Weights of a small image captioner.
Model: 12M parameters, encoder activation relu, encoder patch size 8, encoder depths [14].
Training: soap at rate 0.00083, 5900 steps, batches of 256.
Data: trained on photos with spoken descriptions (Open Images, Localized Narratives), 7.4 epochs.
Rows from block 9 of the text decoder, named by matrix and row number. Rows with one number belong to one neuron. Each number is 128 + 32 x the weight over its row's rms, rounded and kept within 0 to 255. All counts start at 0. After the name is the row's rms in percent of the matrix's.
# fc1: MLP up (decoder.blocks.9.mlp.fc1.weight, 768x256), inputs 156-207
# fc2: MLP down (decoder.blocks.9.mlp.fc2.weight, 256x768, transposed), outputs 156-207
fc1.297 091 [ 98 172 200 171 106 121 137 108 156  96 132  93 144  86 139 180 129 132 163 134 152  95 104 115 185 185 109 176 161 184 127 114  73 100 101  96 134  64 120 110 102  81 161 156 131 123  95 105  80 125 125 163]
fc2.297 102 [142 119 111 121 149  72 144 184 159 181 120 111 176 108  71  61 115 177  85 148 119 182 196 157  23 143 110 101  94 144 153 149 103  90 121 149 135 178 157 183 142 128  96  77 103 162 178 115 171 130 128 148]
fc1.298 102 [171 131 147 132 130 128 129 122 139 138 124 149 159  72 111 100  96 110  95  82 115 154 156 118 175 196 116 161 140 140  66 137 137  98  86  97 122 128 114 103  92 164 104 107 138 152  82 120  89  82 161 149]
fc2.298 105 [118 153 129 115 163  58 199 148 138  94  85  84 139 128 147 144 148 103 122 157 111 106  93 128 100  92  60 136 136 148  88 124 133 124 110 101  83 115  88 179 148 105 175 127 189 167 111  95 131 163 118 119]
fc1.299 101 [175 151 154 119 104 154 207 126 153 141 137 100 162 143 156 135 126 171  82 169 103 170 161 146 190 176 135 146 163  95 123  70 100 160 107  76 183 123 128 102 101 134 189 128 138  96 131 121  67 143  94 157]
fc2.299 096 [174 110 112 156  84  96 172 118 162 156 125 101 168  69  86  86 129  98 157  88 105  85 120 134 127 119 166 123 132 118 188 118 138  36  91 131 153 187 139 103 116 154 147 101  90 117 141  66 110 149 105 177]
fc1.300 098 [169 130 128 107  52  96 139 164 118 134  91 185 169 123 126 110 138 149  70 133 112 101 110 187 152  88 146 117  97 100  86 160 127 137  91 103 122 150 108  74 112  68 153 115 100 135 135 112 112 112 119 132]
fc2.300 099 [100 109 112 122 198 160 138 155 143 109 170 113 142 175  46 107 155 127 145 101 186 119 126 104  92  95 126 117 134 143 166 143  77 110 123  84 136 124 111 144  94 152 161 165 109 135  59 128 133 119 139 179]
fc1.301 093 [105  94  71 145 107 114  52 127 168 134 161 149 153 125 101 105 116 138 122  65 143 102 172 127 159  59 103  90 141  92 144 133 112 165  72 128 137 165 142 137 105 181 108  73  82 111 110 170 145 125 124 143]
fc2.301 089 [133 123 150 104 133 135 134 106  80 193 185 154 110 145 143 186 191 145 108 142 149 167 118  75 103 103 150 141 136 148 105 106  75 140 113 123  95 104 187 102 153 135 166 200 188 159 152  94 148  95  75 106]
fc1.302 096 [120  92  96 118 107 152 124 194 168 114 164 155 109 107 153 123 144 206  91 122 176 138 176 105 165 114 111 134 213 147 157 141 146 115  67 127 111 146  96 161 196  98 126 128  76 139  94 174 122  96 126 144]
fc2.302 096 [111 146  94 135 206 111 123 140 130 118 120 144 133 189  86 107 166 148 142 185 129  97 149  57 119 113 118 111 151 127 102 125 172 140 133 138 140 158 146  73  87 103 120 111 128 176 185 116  59 129 192 169]
fc1.303 091 [213 137 136 152 112 151 127 136  63 195 111 116 157 155 222 149 126 155  93 118 129 104 106 101  75 158 146 124 100 113 137 134  89 159 129 132 152  92 131 136 159 133 107 139 106 103 152 103 120 143 123 125]
fc2.303 087 [ 63  75  93 127 100 119 134 103 145 181  62 110 129  71 167 165 128 130  46  43 146 162 108 130 158 139 121  64 184 195 173 142 164  93  84 114  89 137 123 167 103 101 150 152 146 108 152 161 142 136 107 117]
fc1.304 099 [156  85 184 116 200 119 146 102  98  90 111  96 172  88 139  91 170 134 170 168 198 188  90 154 161 131 126 169 146 131 114 194 130 150 153 133  98 126 143 167 125 186 125 150 103 161  56 177 157 116  99 144]
fc2.304 093 [128  76  66 209  84 189 152 163 159  83 140 102 156 157 108 151 112 162 150 137 109 159 156 131 162 162 152 128 139 117  62 116 147 126 111  78 155 162 103 152 107 151 137 129 155 123  85  65 149 107  85  99]
fc1.305 102 [165 171 166 147 144 136 117 143 106  95 148 160 143 145  95 183 117 182 122  99 114 124 134 146 110 118  57 127 152 116 139 129 159 106 136 108  79 138 138 140 163  95 160 189 100 138 132 211 148 117 142 133]
fc2.305 104 [ 76 120 162  76 155  34 131 151 179 149  50 163  96 150  99 154 152 110 172  97  94 207 148 101 161 118 184 104 148 123 139 130 138 121 137 152 168  95  88  78 118 146 135 179 163 134 111 132 122 129  69 114]
fc1.306 103 [119 151 107 130  93 109 183 132 157 126 119 160 164 121 137 115 140 138 148 108  81 191 112 130 122  86  80 137 130 151 168 148 155 191  83 106 182 105  61 125 155  83 110 120 187 136 139 105  89 170 119 125]
fc2.306 100 [130 156 129  75 103 122 149 104 151 152  77 131  87  76  51 120 189 100 166 120 124 135 120 132 173  98  87 119 167 143 126 144 122 102 122 130  78 131 164 132 126  99 117 137 107  90  79 106 141  77 153 183]
fc1.307 107 [111 134 107 150 128 175 146  75 161 153 125 153 142  61 129 168 160 135  66 119 154 145 132 144 186 136 117 169 105  80 112 175 123 152 119 175 169  86 121 150  99 149 112 104 158 168 124 124 170 178  83  89]
fc2.307 103 [ 82 105 128 116 162  92 124 127  89 147 160 108 152 172 120  87 139 172 160 124 126 159  85 102 144 132  74 136 128 132 121 111  89  93 155 115 120 177 112  89  70 120 137  93 146 115  94 148 117  60  64  99]
fc1.308 096 [169 126 134 120  86 125 111 156 119 156 163 114 127 138 113 169 178 101  97 126 215 149 141 159 146 167 122 145  98 130 119 106 134 159  97 129 154  89 110  74 107 137 162 133  89 187 177 118 153 122 121 169]
fc2.308 091 [127 144 125 170 128 124 134 144  73 150 124 127 142 121 196  62 126 166 127 158 137  86 127 124 125  85 137 186 154 102  96 148 160 112 171 146 122 199 136 133 116 125  96  81  72 125 141 214 203  67 139  70]
fc1.309 101 [120  52 159 116 127 197  91 119 122 128 106 100 135 172 168 127 140 130  85 175 123 110 114  77 119 127 145 130 185 165 138 177  91 129 158 160 174  79 190 125 149 100 210 163 217  89 155 120 140  99 109 140]
fc2.309 098 [155 208 177 134 147 109 139 145  98 106 107 140 123 118 187 126  97  87 103 167 125 153 127 163  85 126 106 161 141 105 100 167 154 110  91  79  50 169 126 186 131 111 103 132 168 104 148  93 118 143 168 118]
fc1.310 100 [101  52 136 137 157 152 144 126  94 113  90 113 128 152 188  86  91 161 142 156 147 111 139 151  99 136  92 139 149 121 131 143  95  81 191 114 131 172 138 126 118 128 116 119  78  85 104  89 110 106 116 106]
fc2.310 096 [129 154  90 108  64 117 141 134 197 110 140  97 158 114 121 109 132  63 125 142 108 137 124  98 123 139 106 139  68 171 158 127 146 179  87 131 160 185 145 148 145 156  95 133 129 167 123 102 145 115 121  91]
fc1.311 104 [ 84 131  77 119  89 108 130 136  76 146  93 142 135 142 152 107 142 125 103 119 139 105 122 150 153  78 125 130 122  52 153 190 101 118 147 117 154 114  99  69 144 144 135 122  75 132 139  88 150 130 161 133]
fc2.311 103 [154  92 134 108 150 156 159 141 141 123 151 145 178 123 129 165 124 145 178 161 102 206 156 139 140  93 132  68 108 111 121 132 164 170 134 128 125 126 156 221 110  99 187 124 186 154 151 101 125  95 114 115]
fc1.312 101 [127  91 103 141 117 176 137 100 126 180 109 101 146 112 111 154 120  99 114  71  90 127 224 116  86 113 179 127 115 118 163 100 146 121 112 126 149 165 122 121 124 121 147 129 122 185 110 128  66 163  89 145]
fc2.312 100 [107 134 111 148 170 120 153 100 117 106 150 169 146 141 131 131  60 144 136 103 148 119 154 110 197 135 104 127 129 149 107 103 129 150  96 102 145 110 118  93 134  91 179 146 134 125 118 101 116 135 209  35]
fc1.313 100 [ 97 165 126  93 165 168 127 178 118 104 151 152 137 109 135 123 103 107 106 119 119 137 132 176 117 106 103  83 133 115 144 146 105  73 118  89  89 119 123 148  78 110 122 153 209 157 128 152 112 118 140 117]
fc2.313 098 [131 114 158 117  57 150 194 112 144 164  82  47 111 144 187 178 181 124 176 161 127 134 102 116 150 114 155  87 115 106  86 151 143 117 124  74 144 106  80 123 152  73 163 154 209  94 123 146  99 148 126 136]
fc1.314 103 [149 154 138 152 220 161 169 136  91 144 188 117 124 113 103 157 100 123 158 132 150 147 131 200 105 134 154 122 110 173 111 148 110 151 144 104 136 191 118 127 104  29 136 123 120 207 154 118  92 144  68  98]
fc2.314 099 [171 136  87  79 119 102 128 159  80 149 133 177 133 116  99 132 109 114 107 162  91 109 178 124 113  97 103 129 187 142 142 165 101 130 133 125 184 105 168 107 157 190 167 155 118 104 134 179 130  83 125 112]
fc1.315 102 [123 159 124 101 112 166 191 105 169 147 146 164  56 141 163 137 135 137  86 182 173 133  63 177 106 152 136 117 107 116  98 210 139 125  89 124 156 104 147  64 118 103 121  84 124 173 186 162 135  87 143 117]
fc2.315 097 [127  46 128 125 121 132 108 144  86 104 109 101 138  96 134 121 160  96 127  80 111 122 143 103 124 106 172 133 130  93 121 151 128  97  93 117 177 124  77 116 154  53 159 127  79 144 128 123 144 128 116 112]
fc1.316 099 [ 77 180 182 175 101 123  88 145 124  81 146 178  93 145 108 140 140 119 149 178  85 158 176 137 107 150 111  86 135 115 109  92  70 118  76  72 173 151  93 126 103  99 122 111 141 157  79 161 143 182  81 111]
fc2.316 102 [120 173 139 108 146 132 110 134 120 120  84  86 110 164 223 148 109 200 141 106 173  96 125 150 103 104  97 153 155 184 124 114 105 115 173 102 149 106 135  91 106 134  70  83 136 137 174 167 173 132 154 192]
fc1.317 095 [129 142 133 145 208 160  68  85 129 128  64 182  75 117 159 116  92  98 151 121 133 148 107  92 153 133 147 107  97 120  90 169 119 118 138 103 154  94 104 174 129  86 140  94 170 134  89 112 116 131 154 102]
fc2.317 096 [128 155 125 105 125 114 149 203  97 139 156  97 167  87 178  71  88 140 152 144 129 100  76 139  65 116 147 115  54 139 183 160 131  68 126 110  94  95 139  72 122  69 120  72 132 134 147 137 116  95 128 100]
fc1.318 099 [136  93 141 127 120 165 126 153  81 131 131 151 136  98 135 142 132  99  49 138 106  75 141  96  58  72 126 137 153 116 143 180 151 146 148  50 119 105 168 105 114 117 155 104  92 136 123 131 161 154 178 130]
fc2.318 102 [163 151 121 140 157 105 181 169 193 164 123  43 104 127 169  95 147 180 131 142 134 131 118  79 152 123 131 105 105 128 170  77  93 143 121 156 136 166 141 190 161 132 142  90 157 120 152 116 164  51 117  95]
fc1.319 102 [184 113 105 165 154 129 141 193 113 156 131 133 153 149  86 137 170 177  91 136 118 101  58 101  77  93 102 155 105 103  92 167 119  96 180 159 147 155  73 118  82 154 136  99 125  75 132  99 140 113  88 153]
fc2.319 093 [ 86 106 128 125 135 117 143 123 127  97 181 128 143 120 172 111 113 176 108 106 165 108 169 118 130  96 137  79 172 154 130 165 164 131 122 103  75 122 180 162  90 101 153 151 169 140 123 135 123 104 110  98]
fc1.320 105 [155 152 188 109 144 202 131 182 143  99 144  85 147 137 115 109 112 114  93  72  82 112 112  82 124  85 102 176  84  79  99  85 144 106 111 100 141 141  93 132  82 161 172 161 156 182 181 133 141 136 156 173]
fc2.320 102 [181  95 148 127 122  79 100 138  94 109 138 132 138 119 135  80 146 183 105 161 128 189 162 155 170 161 176 154 127  99 162 160 162 158 128  78 113  88 150 145 145 107 125 124 119  98 143 134 134 147 111  46]
fc1.321 103 [112 110  68 105 151 136 152 104 104 116 123 107 137 161 149 114 165 125 163  84 144 153 180 209  84 114 130 142  79  85 115 131 146 150 150 195 146  99 104 159 104 105 120 137 150 122 109 125 145  94 136 145]
fc2.321 103 [128 145  47  46 147 131 124 134 173 122 126 173 111  84 127 106 142 139 139 191 120 105  74 106 126 174  69 113 114 144  64 103 142 179  76 118  63 122 103  79  88 148 117 133 127 109 131 120 160 136 128 110]
fc1.322 102 [ 83 126 101 117 156 139  88 152 175 144 110  68  89  72 105 206  80 164 123  99 145 143 122  78 122 168  98  88 131 136  86  94 139  97 132  96 143 113  96  88 148  98 121 114 187 163  97 109 102  74  77 125]
fc2.322 100 [129  89 139 134  85 189 159  97 115 135 156 140 187  93 172  71 149 106 116  66  93 112 131 209  92 107 146 160 139 134  96  88 163 146 151 175 115 134  84 139 159 170 115 172 100 126  67 164 149 152 117 150]
fc1.323 102 [145 123  98 147 127  95 152 103 145 114  99  75 170  71  80 165 125 163  58 152 174 137 123  99 139 113  92 125 167 107  91 120 117 124 113 113 137 129  88 144 150 130 181 168 112 112 166  91  99 150  94 114]
fc2.323 097 [134 129 137 153 152 178 140 115 133 234 147 186 183 162 143 116 181 118 106 195 121 126  82 145 108 117 126 146  86 159 117  79 101 159 130 179 184 181 151  79 125 166  94  97 170 130  75 175 165 144 109 149]
fc1.324 106 [167 129 126 148 135 164 119 143  45 135 109 127 106 114 149 133 151  87 116  25 104  92 105 124 112  97 154 160 146 152 146 169 150 103 130 170  69 146  82 175 150 105 168 114 173  63 130 110 115 124 118 127]
fc2.324 101 [152 122 151 150 147 166 116 140 130  86 130 109 106 163 176  88  79 140 127 123  86 112 117 197 116 114 111 128  59  47 112  68 123 133  73 173 158  92 189 132 146  97  86 149  99 159 122 182  99 124 105  87]
fc1.325 100 [ 71 172  96 137 110 120 147  74 168 142 138 120 171 127  99 165 139 144 102 182 103 127 126 111 104 134 105 151 138 126  99 131 124  30 164 106 152  72 177  92 176 150  92 129 145 147 187 135  94 156 105 163]
fc2.325 102 [165 170  82  64 130 187 156 115  97 158  75 104 118 106 138 153 119 134  96 163  56 157 145 152  80 135 132 117 121 134 119 149 182 194 114 168  84  98 100 112  96 109 146  74 139 120 136 162 174 109 131 113]
fc1.326 097 [100 198 150 158 152 111 158 158 124 122 154 112 149 136 137 120 159  96 135 148  74 121  91  74  85 146 115 100  74  83 137 127 193 101 125  97 114 103  78 127 180  99  78 158 120 158 154 118  77  82 153  80]
fc2.326 099 [149 109 145  78 105 115 136 157 155 154  83 116 141  98 119  66  89 122 169 112 135 158  65 106  98 141  99 105  95 111 133  81 146  91 161 121  84 174 195 133 101 163 158 157 163  89  99 135 164 214 133 122]