config.yaml
encoder_arch: "convmixer"
model: "image captioner"
dataset: "photos with spoken descriptions (Open Images, Localized Narratives)"
train_examples: 203450
image_size: 48
crop_scale_min: 1
horizontal_flip: true
cutout: 0.25
tokenizer: "word"
vocab_size: 4585
encoder_norm: "batchnorm"
encoder_activation: "relu"
encoder_patch_size: 8
encoder_depths: [14]
encoder_kernel_size: 9
encoder_widths: [256]
fusion: "cross_attention"
label_smoothing: 0.1
decoder_width: 256
decoder_layers: 12
decoder_norm: "layernorm"
decoder_norm_position: "pre"
decoder_activation: "quick_gelu"
decoder_mlp_ratio: 3
decoder_head_dim: 64
decoder_fused_qkv: true
decoder_bias: "all"
decoder_qk_norm: true
decoder_parallel_block: false
decoder_inner_norm: false
decoder_positions: "learned"
decoder_cross_attention_every: 2
decoder_tie_embeddings: true
init: "small_normal"
residual_init: "zero_last"
optimizer: "soap"
beta2: 0.95
learning_rate: 0.00083
beta1: 0.9
shampoo_beta: 0.95
eps: 1e-08
precondition_frequency: 25
max_precond_dim: 1536
one_sided: false
adamw_lr_other_params: 0.0027
max_steps: 5900
batch_size: 256
epochs: 7.4
lr_schedule: "linear"
final_lr_fraction: 0.05
warmup_steps: 1180
weight_decay: 0.4
adamw_weight_decay_other_params: 0
Rows from block 8 of the text decoder, named by matrix and row number. Rows with one number belong to one neuron. Each number is 128 + 24 x the weight over its row's rms, rounded and kept within 0 to 255. All counts start at 0. Numbers have three digits each. After the name is the row's rms in percent of the matrix's.
# fc1: MLP up (decoder.blocks.8.mlp.fc1.weight, 768x256), inputs 43-85
# fc2: MLP down (decoder.blocks.8.mlp.fc2.weight, 256x768, transposed), outputs 43-85
fc1.111 103:117114139122129138106126110131146129123128126109118123115148132103124110101132156096201143096131082120122119154101116116113142146
fc2.111 102:165089131163114144141131151104112140093117172153125121149093131109130089103174144131130124136077114096162132119156159142109109111
fc1.112 101:140132119156117145107096106137144095126144115116129093091107118142130117110130105190124099136084114154119165123137180133117102146
fc2.112 103:129137096140095128088135160162094100119143155134111147147116122148123113087110108117154156163126165081115114111133099129120104071
fc1.113 102:148141117128162121100123104098181112119148157127130092145115132143112102127133130110134109138099120128083093115112151121128127118
fc2.113 098:111089138125114140109097091162073154122124145181109122134131123173106171188143162142113109183121101138108144134150106106149105121
fc1.114 102:079130169123110142155135129152136124113091115106142133123072154098112085135142144108118090123121120096136115129079114131106121083
fc2.114 100:198141125130111113156120126116105147137127162109126132087092116133115131135126123145103090125109094100136143111160106063096099120
fc1.115 102:170110085117107120109156149118145123127107078068103113141121130150113127152173099109136125111131150129116169143130126113128133158
fc2.115 102:128109105128145136079108129104135109126138160120114144140100126103174105151078176157153133120145107147167120128134134121108143122
fc1.116 095:131093175137185149114097116143136153121101149151104126079150126120127086127085126144110121134111145129129091119130143123117110150
fc2.116 092:101131146140118079150125117115103100127134172148166116115100157163122135123151135118114114128117143145148105136170074115121138147
fc1.117 106:178106128149114139138117117148133157167130142153131104099122130144102102107110156126150140085138169129150089130084104091137101131
fc2.117 110:152142145146107119098151139111161057131101149118134132143078084128150167160111151078130119170142138144104109114141130153121128098
fc1.118 107:101140111120129107131127103145144054103146081140132144115121114096117113119128138098110127115108143097099160119145113086128118159
fc2.118 104:143171126128142122117116114112118101167075176106146156132096142056181148100171133147064137142129076123142099129139087103155113104
fc1.119 105:115135103137122136118091122113121192118116118136130146137138143148103147171118144067131089169082091130093151111119125128145125133
fc2.119 102:133157143097186145121168112122114110155158136129107135132101111131110141129115115127147133059148149144095167137114120133122110109
fc1.120 103:124188136068105099131143089165156099162148091152168117114139122163123117160108114092150150116116140113147104083095126125152128147
fc2.120 109:117079159131134133123146117129073134130088143098115100117097139132131064100166104173125136160131151123149111151172134157111137167
fc1.121 104:095134134111117136100160097167141166139153143107136092126137076162168124095099116125102109115109118135174138167150115128171095105
fc2.121 104:130112121111145127131128115084157139113136102148130111148197158121077127127131141124082147150118151111139140085108130140099163133
fc1.122 102:094120143138114098169117113154144123156166144099100157123111115153103132146144083103138158168121095107137130140129170107170101168
fc2.122 103:164120122104132144127110093141105126116103158138160112132147134161139151122140153149112061138092141115132117104131098127184118093
fc1.123 099:103088131133128162133120175155138088148103117130143150134119098168109165124146119120125176118078101123087093126122126150156163116
fc2.123 097:171107121121152112128158117115149164102151145106113128124096166119133145110123122143134113120153148127123117111132156105093184114
fc1.124 100:160133130076115131113089140139105175166159141151111108119134133085126087119142140137115099112155121099134120124165116100139112139
fc2.124 100:039130088113147125102119118108107088146103141112148104131137125118120149153114131115149149101112099133121131139127164113096108134
fc1.125 100:116126155117126108167141103100171127126129106156168134119134156156155158138145129139137162103133154095137108149107134095100166108
fc2.125 101:151130097111140126139122134150107142149130130118093156138148154110104101144128145148145152154162134142096145102192089179154133173
fc1.126 093:118134133084182150135086123152162144131121105126081148150115107157169167203101096125085113117110140121172114111146152182136105114
fc2.126 099:141124148118113126119156139143118136137124133112132121158103111175082103135125157134159169080165136081125114161126094106155087125
fc1.127 097:145190118126140133073121118152185150105159130096152140085100134159108120095110133115164128107155074111128068170143156115103084143
fc2.127 095:135161135129132118168128114143085155149063117135147146098150100110149130128136079144097124147108139148148136127150109132144151138
fc1.128 099:140143136138161138103192129090121137132137138133124115189149113165133114127112130135177149126069117132109108110124089151172127139
fc2.128 096:123131157146080135115093117130143110107125083110154126127133119129059156150161131091170076114114141099117177102152167125082137136
fc1.129 101:119158116126133141076126128086128098106117142144071113141144123145103134115164144103105103119142111123099165157123138069112127065
fc2.129 098:110131134120088104159125184131141126148149101138112161110145133129165159160095127137132147140144154108132156115144115153140116148
fc1.130 114:109128140119128123125137140141124154123133156095154148099147149155127155100123123112089143131110120147132142125145120138131123142
fc2.130 103:136131134180116130082097145118113139133095122147121109117110148141114166106138124152134186142098174144120116126131142149124128089
fc1.131 095:118133166190123119145090111114121149130108119179096113132151136120150127117141113126108182081138116112107119128108136106131140133
fc2.131 101:098112142171152114120137169101113113176110190165116144097144109112104149127139109105118096126153137144116112178144092126106133127
fc1.132 102:161112141107066159099123103103122135129149132094142127127097122115145108146093110087107122150150130128085125208154150133150092150
fc2.132 097:101131158118179118164105130142139082085109130137110101142132106152123146103112131130172135107122119109119155105149141122140119092
fc1.133 095:146139116121104114134107162119156110140094098096071151129138097098124095128136124085145107115107145143095145107144164133121138163
fc2.133 096:108135147112145111124147078141156137078156143148116151146126161180119151146136155170122158154119159154118142172081100095151068117
fc1.134 104:144081103093118133055120116134161120120138120101143156108106107131101161133188109099169161087119103102064098134159128154147110110
fc2.134 099:152129116144096148148133128132100146125143143147145106118140119162089133122133135128110145115138102102072125109143101077108138123
fc1.135 098:095136126125133124166132115169135170129155120123139136170102160126165136150086095115129123078120117162122119120138158118125152084
fc2.135 097:140146164137150159133097121111129114097129133116130141098111116100122152135132120131162122066111166103156106159117117108116106165
fc1.136 102:145081151142091135085130148092131134157139097108115126118116153127114114133126154088151161107099138125145079106128133124106085093
fc2.136 106:083135119158160120153113102151095104144148145111172096143118119115086138115155166163111122172152132133140147120145115156133117111
fc1.137 099:107096086156072183092129172131135098131102123160165111096087114128113115145142143116152074111139128175143123130108082140147096106
fc2.137 098:147163147123101146148169142159142137125155133081103133111130143101134125099162150100145151120179154134078135126131129129130166114
fc1.138 106:124123118142073127134105156139142144102124114114108154101120158154117138096110086092135132088124153117131138093082135158146136148
fc2.138 112:121074088149135146156174115114099152151118132167113138130130136164137120132110129145158122156115146101130135119126127107181111106
fc1.139 100:130108139085121099150154125147119173132144153086110116124128125160135131123161131089105156119132104085130128150143105149146153130
fc2.139 097:114151156171109103106112127094162072113105096153114186139181139111148153127126152120148119105159099103122141123111147130107105153
fc1.140 098:167115112123107124110159106104160138115132111171096138172118183124110155114127157149126084084161123153065186160088104148159126150
fc2.140 100:120133118113098134147117132113106112159108128154100092132106145113135118102117117107122138175135139155117094170110106088086103117
fc1.141 090:126093152092145120092174068101122135142087115120125126148177139094118167101122156115129133108080128092181185144138152067123144113
fc2.141 090:127177118113065126132127144146163136112137125105097116149139115133142129120125145148107109112182124117081123124096125170111108130
fc1.142 102:147118153079073102103140134168120145100151116145142101134140133129124094170138167142092150168138114122116118159127099119136134109
fc2.142 103:113180091140122138166126090141145145152141163128090131125149191168135151111108119137149126116162112091157151095117115102109136146
fc1.143 101:150134120091167118129117150145151099084146139137059170123140153119142141102123109119155109149156110115086148085103166105159114151
fc2.143 096:116096113132113121140134139131111096149112133085129047124121115101068113113128110081127127135168108159106097106145089093127150123
fc1.144 103:067070122113135120129130097073140128151125108163096148141106104080126132083172124167101149194150115152161120125118115113109142123
fc2.144 103:121109123147117107135118133139127120120102132118157136172123140155153114117137115122153133132064118133093118117122157122139117083
fc1.145 095:140095126189108127133121151084164102083174098129151158100170162144140151138170114120144114104152072145161129085112134143152093120
fc2.145 099:135092110119145121145109127150169122152109122115095088205094128157128124082121119139126137115129153096152150142125153084092156177
fc1.146 104:107097179183114132115141149132123103154091081088100100109088107161108091127096115158117126084101113144135110165131151147166128141
fc2.146 106:096155140109160149168152131110125125172130111104157129155167160112115142120160137091114152128173179132128102121156121183109147182
fc1.147 100:166122110144133090121093071132132153140122109111130138126073104123099146140118161107136128100154083124089111086091086107102094127
fc2.147 093:075154136113106169097151181130104122081118152112116166128154137063184121149071123139140132122124120113117146158141178110119156132
fc1.148 101:112129149145123170131113083130145118133153161119151135168137140160128087097122110152175156129129098132153143130148110161114118179
fc2.148 106:158123094155106129138125127136139139117128131103128154148125136104125152124116131141124132143140139065142101117141149129125107134
fc1.149 096:128137120110155131140101103124129125163127130113117088139102129097127161134140135144117165119106121140148151097117109133141105115
fc2.149 102:128133131163147125113080145132121129074101152166122149134113135115106158133114122162197112141139128102115115119117197111135142115
fc1.150 103:095133159125133127165172152091114142078144155134124086136150123107088110146088135106121118102156138119111124139111126145139147125
fc2.150 103:144122111111133117061144108099153123115125170124120151104119126114171166125181151129151101119138142099091138109144149126120140145
fc1.151 096:135139112106122168113163097149121153127105116105110135093143110115134106133096106125119114106127107134115164139125068131149122141
fc2.151 095:108120120097143127173130114120109148124136151176125149189145136136132103160133107110106105156127106122122122114135136098144124106
fc1.152 095:145180137126131102170159141137141122162178121093149128134117119107146138148091130145126098181108139133135152109079160148128132152
fc2.152 100:100103122116172142104111113150102088104126151142056132120148103107139111120144142085154112122120136128141122138153095143135117102
fc1.153 100:150131137152170113143120124099126104151146129111140098125115122178156125109115124118113114105105158143102101143100159134107150113
fc2.153 097:126101150175114141145107153136147128129109082109099135139156132130116127142083135135117110150114132099118172120133094108149069131
fc1.154 112:126125119155143114076150088135097106105171101120144108148151179114144154121120128127121163146155161140104120128148154133171132135
fc2.154 111:126153111137100162097141143130120088100128121098124083130126170117052159128151106111124142114122094151143121150114132165109130164
fc1.155 109:150132132152125097179152116136114111107145132152184111119127111121153127157079151103146148158113159088112160139133141134141155127
fc2.155 110:172126089090166109135101111129096112111087099115146130137157150129146111116143133126128111140148094113114117107143090149109153149
fc1.156 095:103141121130096100118126153140171113118128153102162158110126144157093090122159149137119146140162159132140083132152157108171094100
fc2.156 103:126105207129126139126148096116118145149133123150145142137133138146144078121126116162117119153118095144063114136108141133133117114
fc1.157 098:103112125144127116120158131128132114150105118099118141121148115129086160124127142126121070122153125081127131125099123145147125129
fc2.157 097:172154125107103128150095083132120113086169138120140095142100123130111130115127123109139142130120124138129107126146144118116163126
fc1.158 101:099121172100146144139153129128135137095095165144156081149143103103099140151145156124138142110105154125144145131118088113176157134
fc2.158 101:133141138116123129131113168112125157155108111091100145121114174114177121117168121127116145163128144120150168131137154107120166136
fc1.159 101:087137153143116119126106153118107120151128138082141120135153160120105107127129151118141156099141155135120166158125167096117110136
fc2.159 105:103128087107140112098122150162157137117155148155107108129134106136147090179124136115122106098128092162133126110137160120101132169
fc1.160 095:151132144132110120150141089153164130075150146080165128125135123158146182147114141144192139111134118131174156143113133129092122095
fc2.160 108:137178154115122129168132132109108118165123147168117110101125119111115120127156131094130130114139140155134114118071134126099068151
fc1.161 097:157150153117138147106145144097126105159084096102090136128108117109120150122156130147130145130127131115138132122147094154110149128
fc2.161 100:146085139170103158174126150127111151144160077144115133153127128151087148150147095121143155170130089152112178132141149121143141128
fc1.162 094:148114150135106136133149163107086152146144117108086136139158161132094073098137100091179086174145131130161166145135134129121189123
fc2.162 101:135169097119125086125097108129083156090173159087144113118137156122122125168117113117147175145104097157091136195113112117101149123
fc1.163 103:136162159108140126128128142149149128122106127119119144139166094124116128160116164109139138138145121120130126113128080105147117151
fc2.163 100:080117117137127138124138121125120130144113148115132128122115150142140103164140171122087124135115133154160148144145157169142107103
fc1.164 099:105165141089120124085138111127137148147079150092128105130125099125094092099143136096111166138110121105175149146100126133128135139
fc2.164 095:099103142151139118147133152153096129152166069115135139083135135154150127148102132152142153110118151108098188119082173125137128147
fc1.165 102:130112157121148095100119123127164119143143127148161089162112111128086104112141170132119168113138082105146177113083172125152123095
fc2.165 106:125109126111119100100101125157099160125127150155122140090167154066102145117124110170148054086127114121112124120134144133141095130
fc1.166 096:138118152091112141162145122103116140121109112118112082132165121117120174126146123098118130122070121123105145138140163079143123128
fc2.166 094:094117135151138105123142160106135124160129125127118115161118109129107082158144123132109140156107117165121132080117121167073148117
fc1.167 098:110077137139128143112093184124077120158130140116185121098124132098085140175104121140083120144112118084136141148094123158143084104
fc2.167 104:095123178093103114121143160123101137102141148107140106149113087116131113092183139144130122122150147144083162132072159114138101130
fc1.168 091:125113075156158173137120131124154121086150113150155101121144115117146078100112107136079144107088146153116156153082118066125094145
fc2.168 093:103095157067104127118155098097118150161084117172159163144086148143160118111158127070104116163120105114121130129105106148105138152
fc1.169 100:139173154109181154170121100079158126123093143118142121106167096156125139115161149145148154115132076115160102126168142107158105126
fc2.169 106:127103113146099139136167116140079134133124121097111153155137154134144124131087111159127110144158128131109166135135139119123131128
fc1.170 104:157154128107177154125133127126124157140088128105123121111098140128103181160161106164150120097115077134147109073163136148128155139
fc2.170 097:104099192119163144116134155097171081126125141120145156146140130123164134132120121094099129139119113121127131200152147099136109128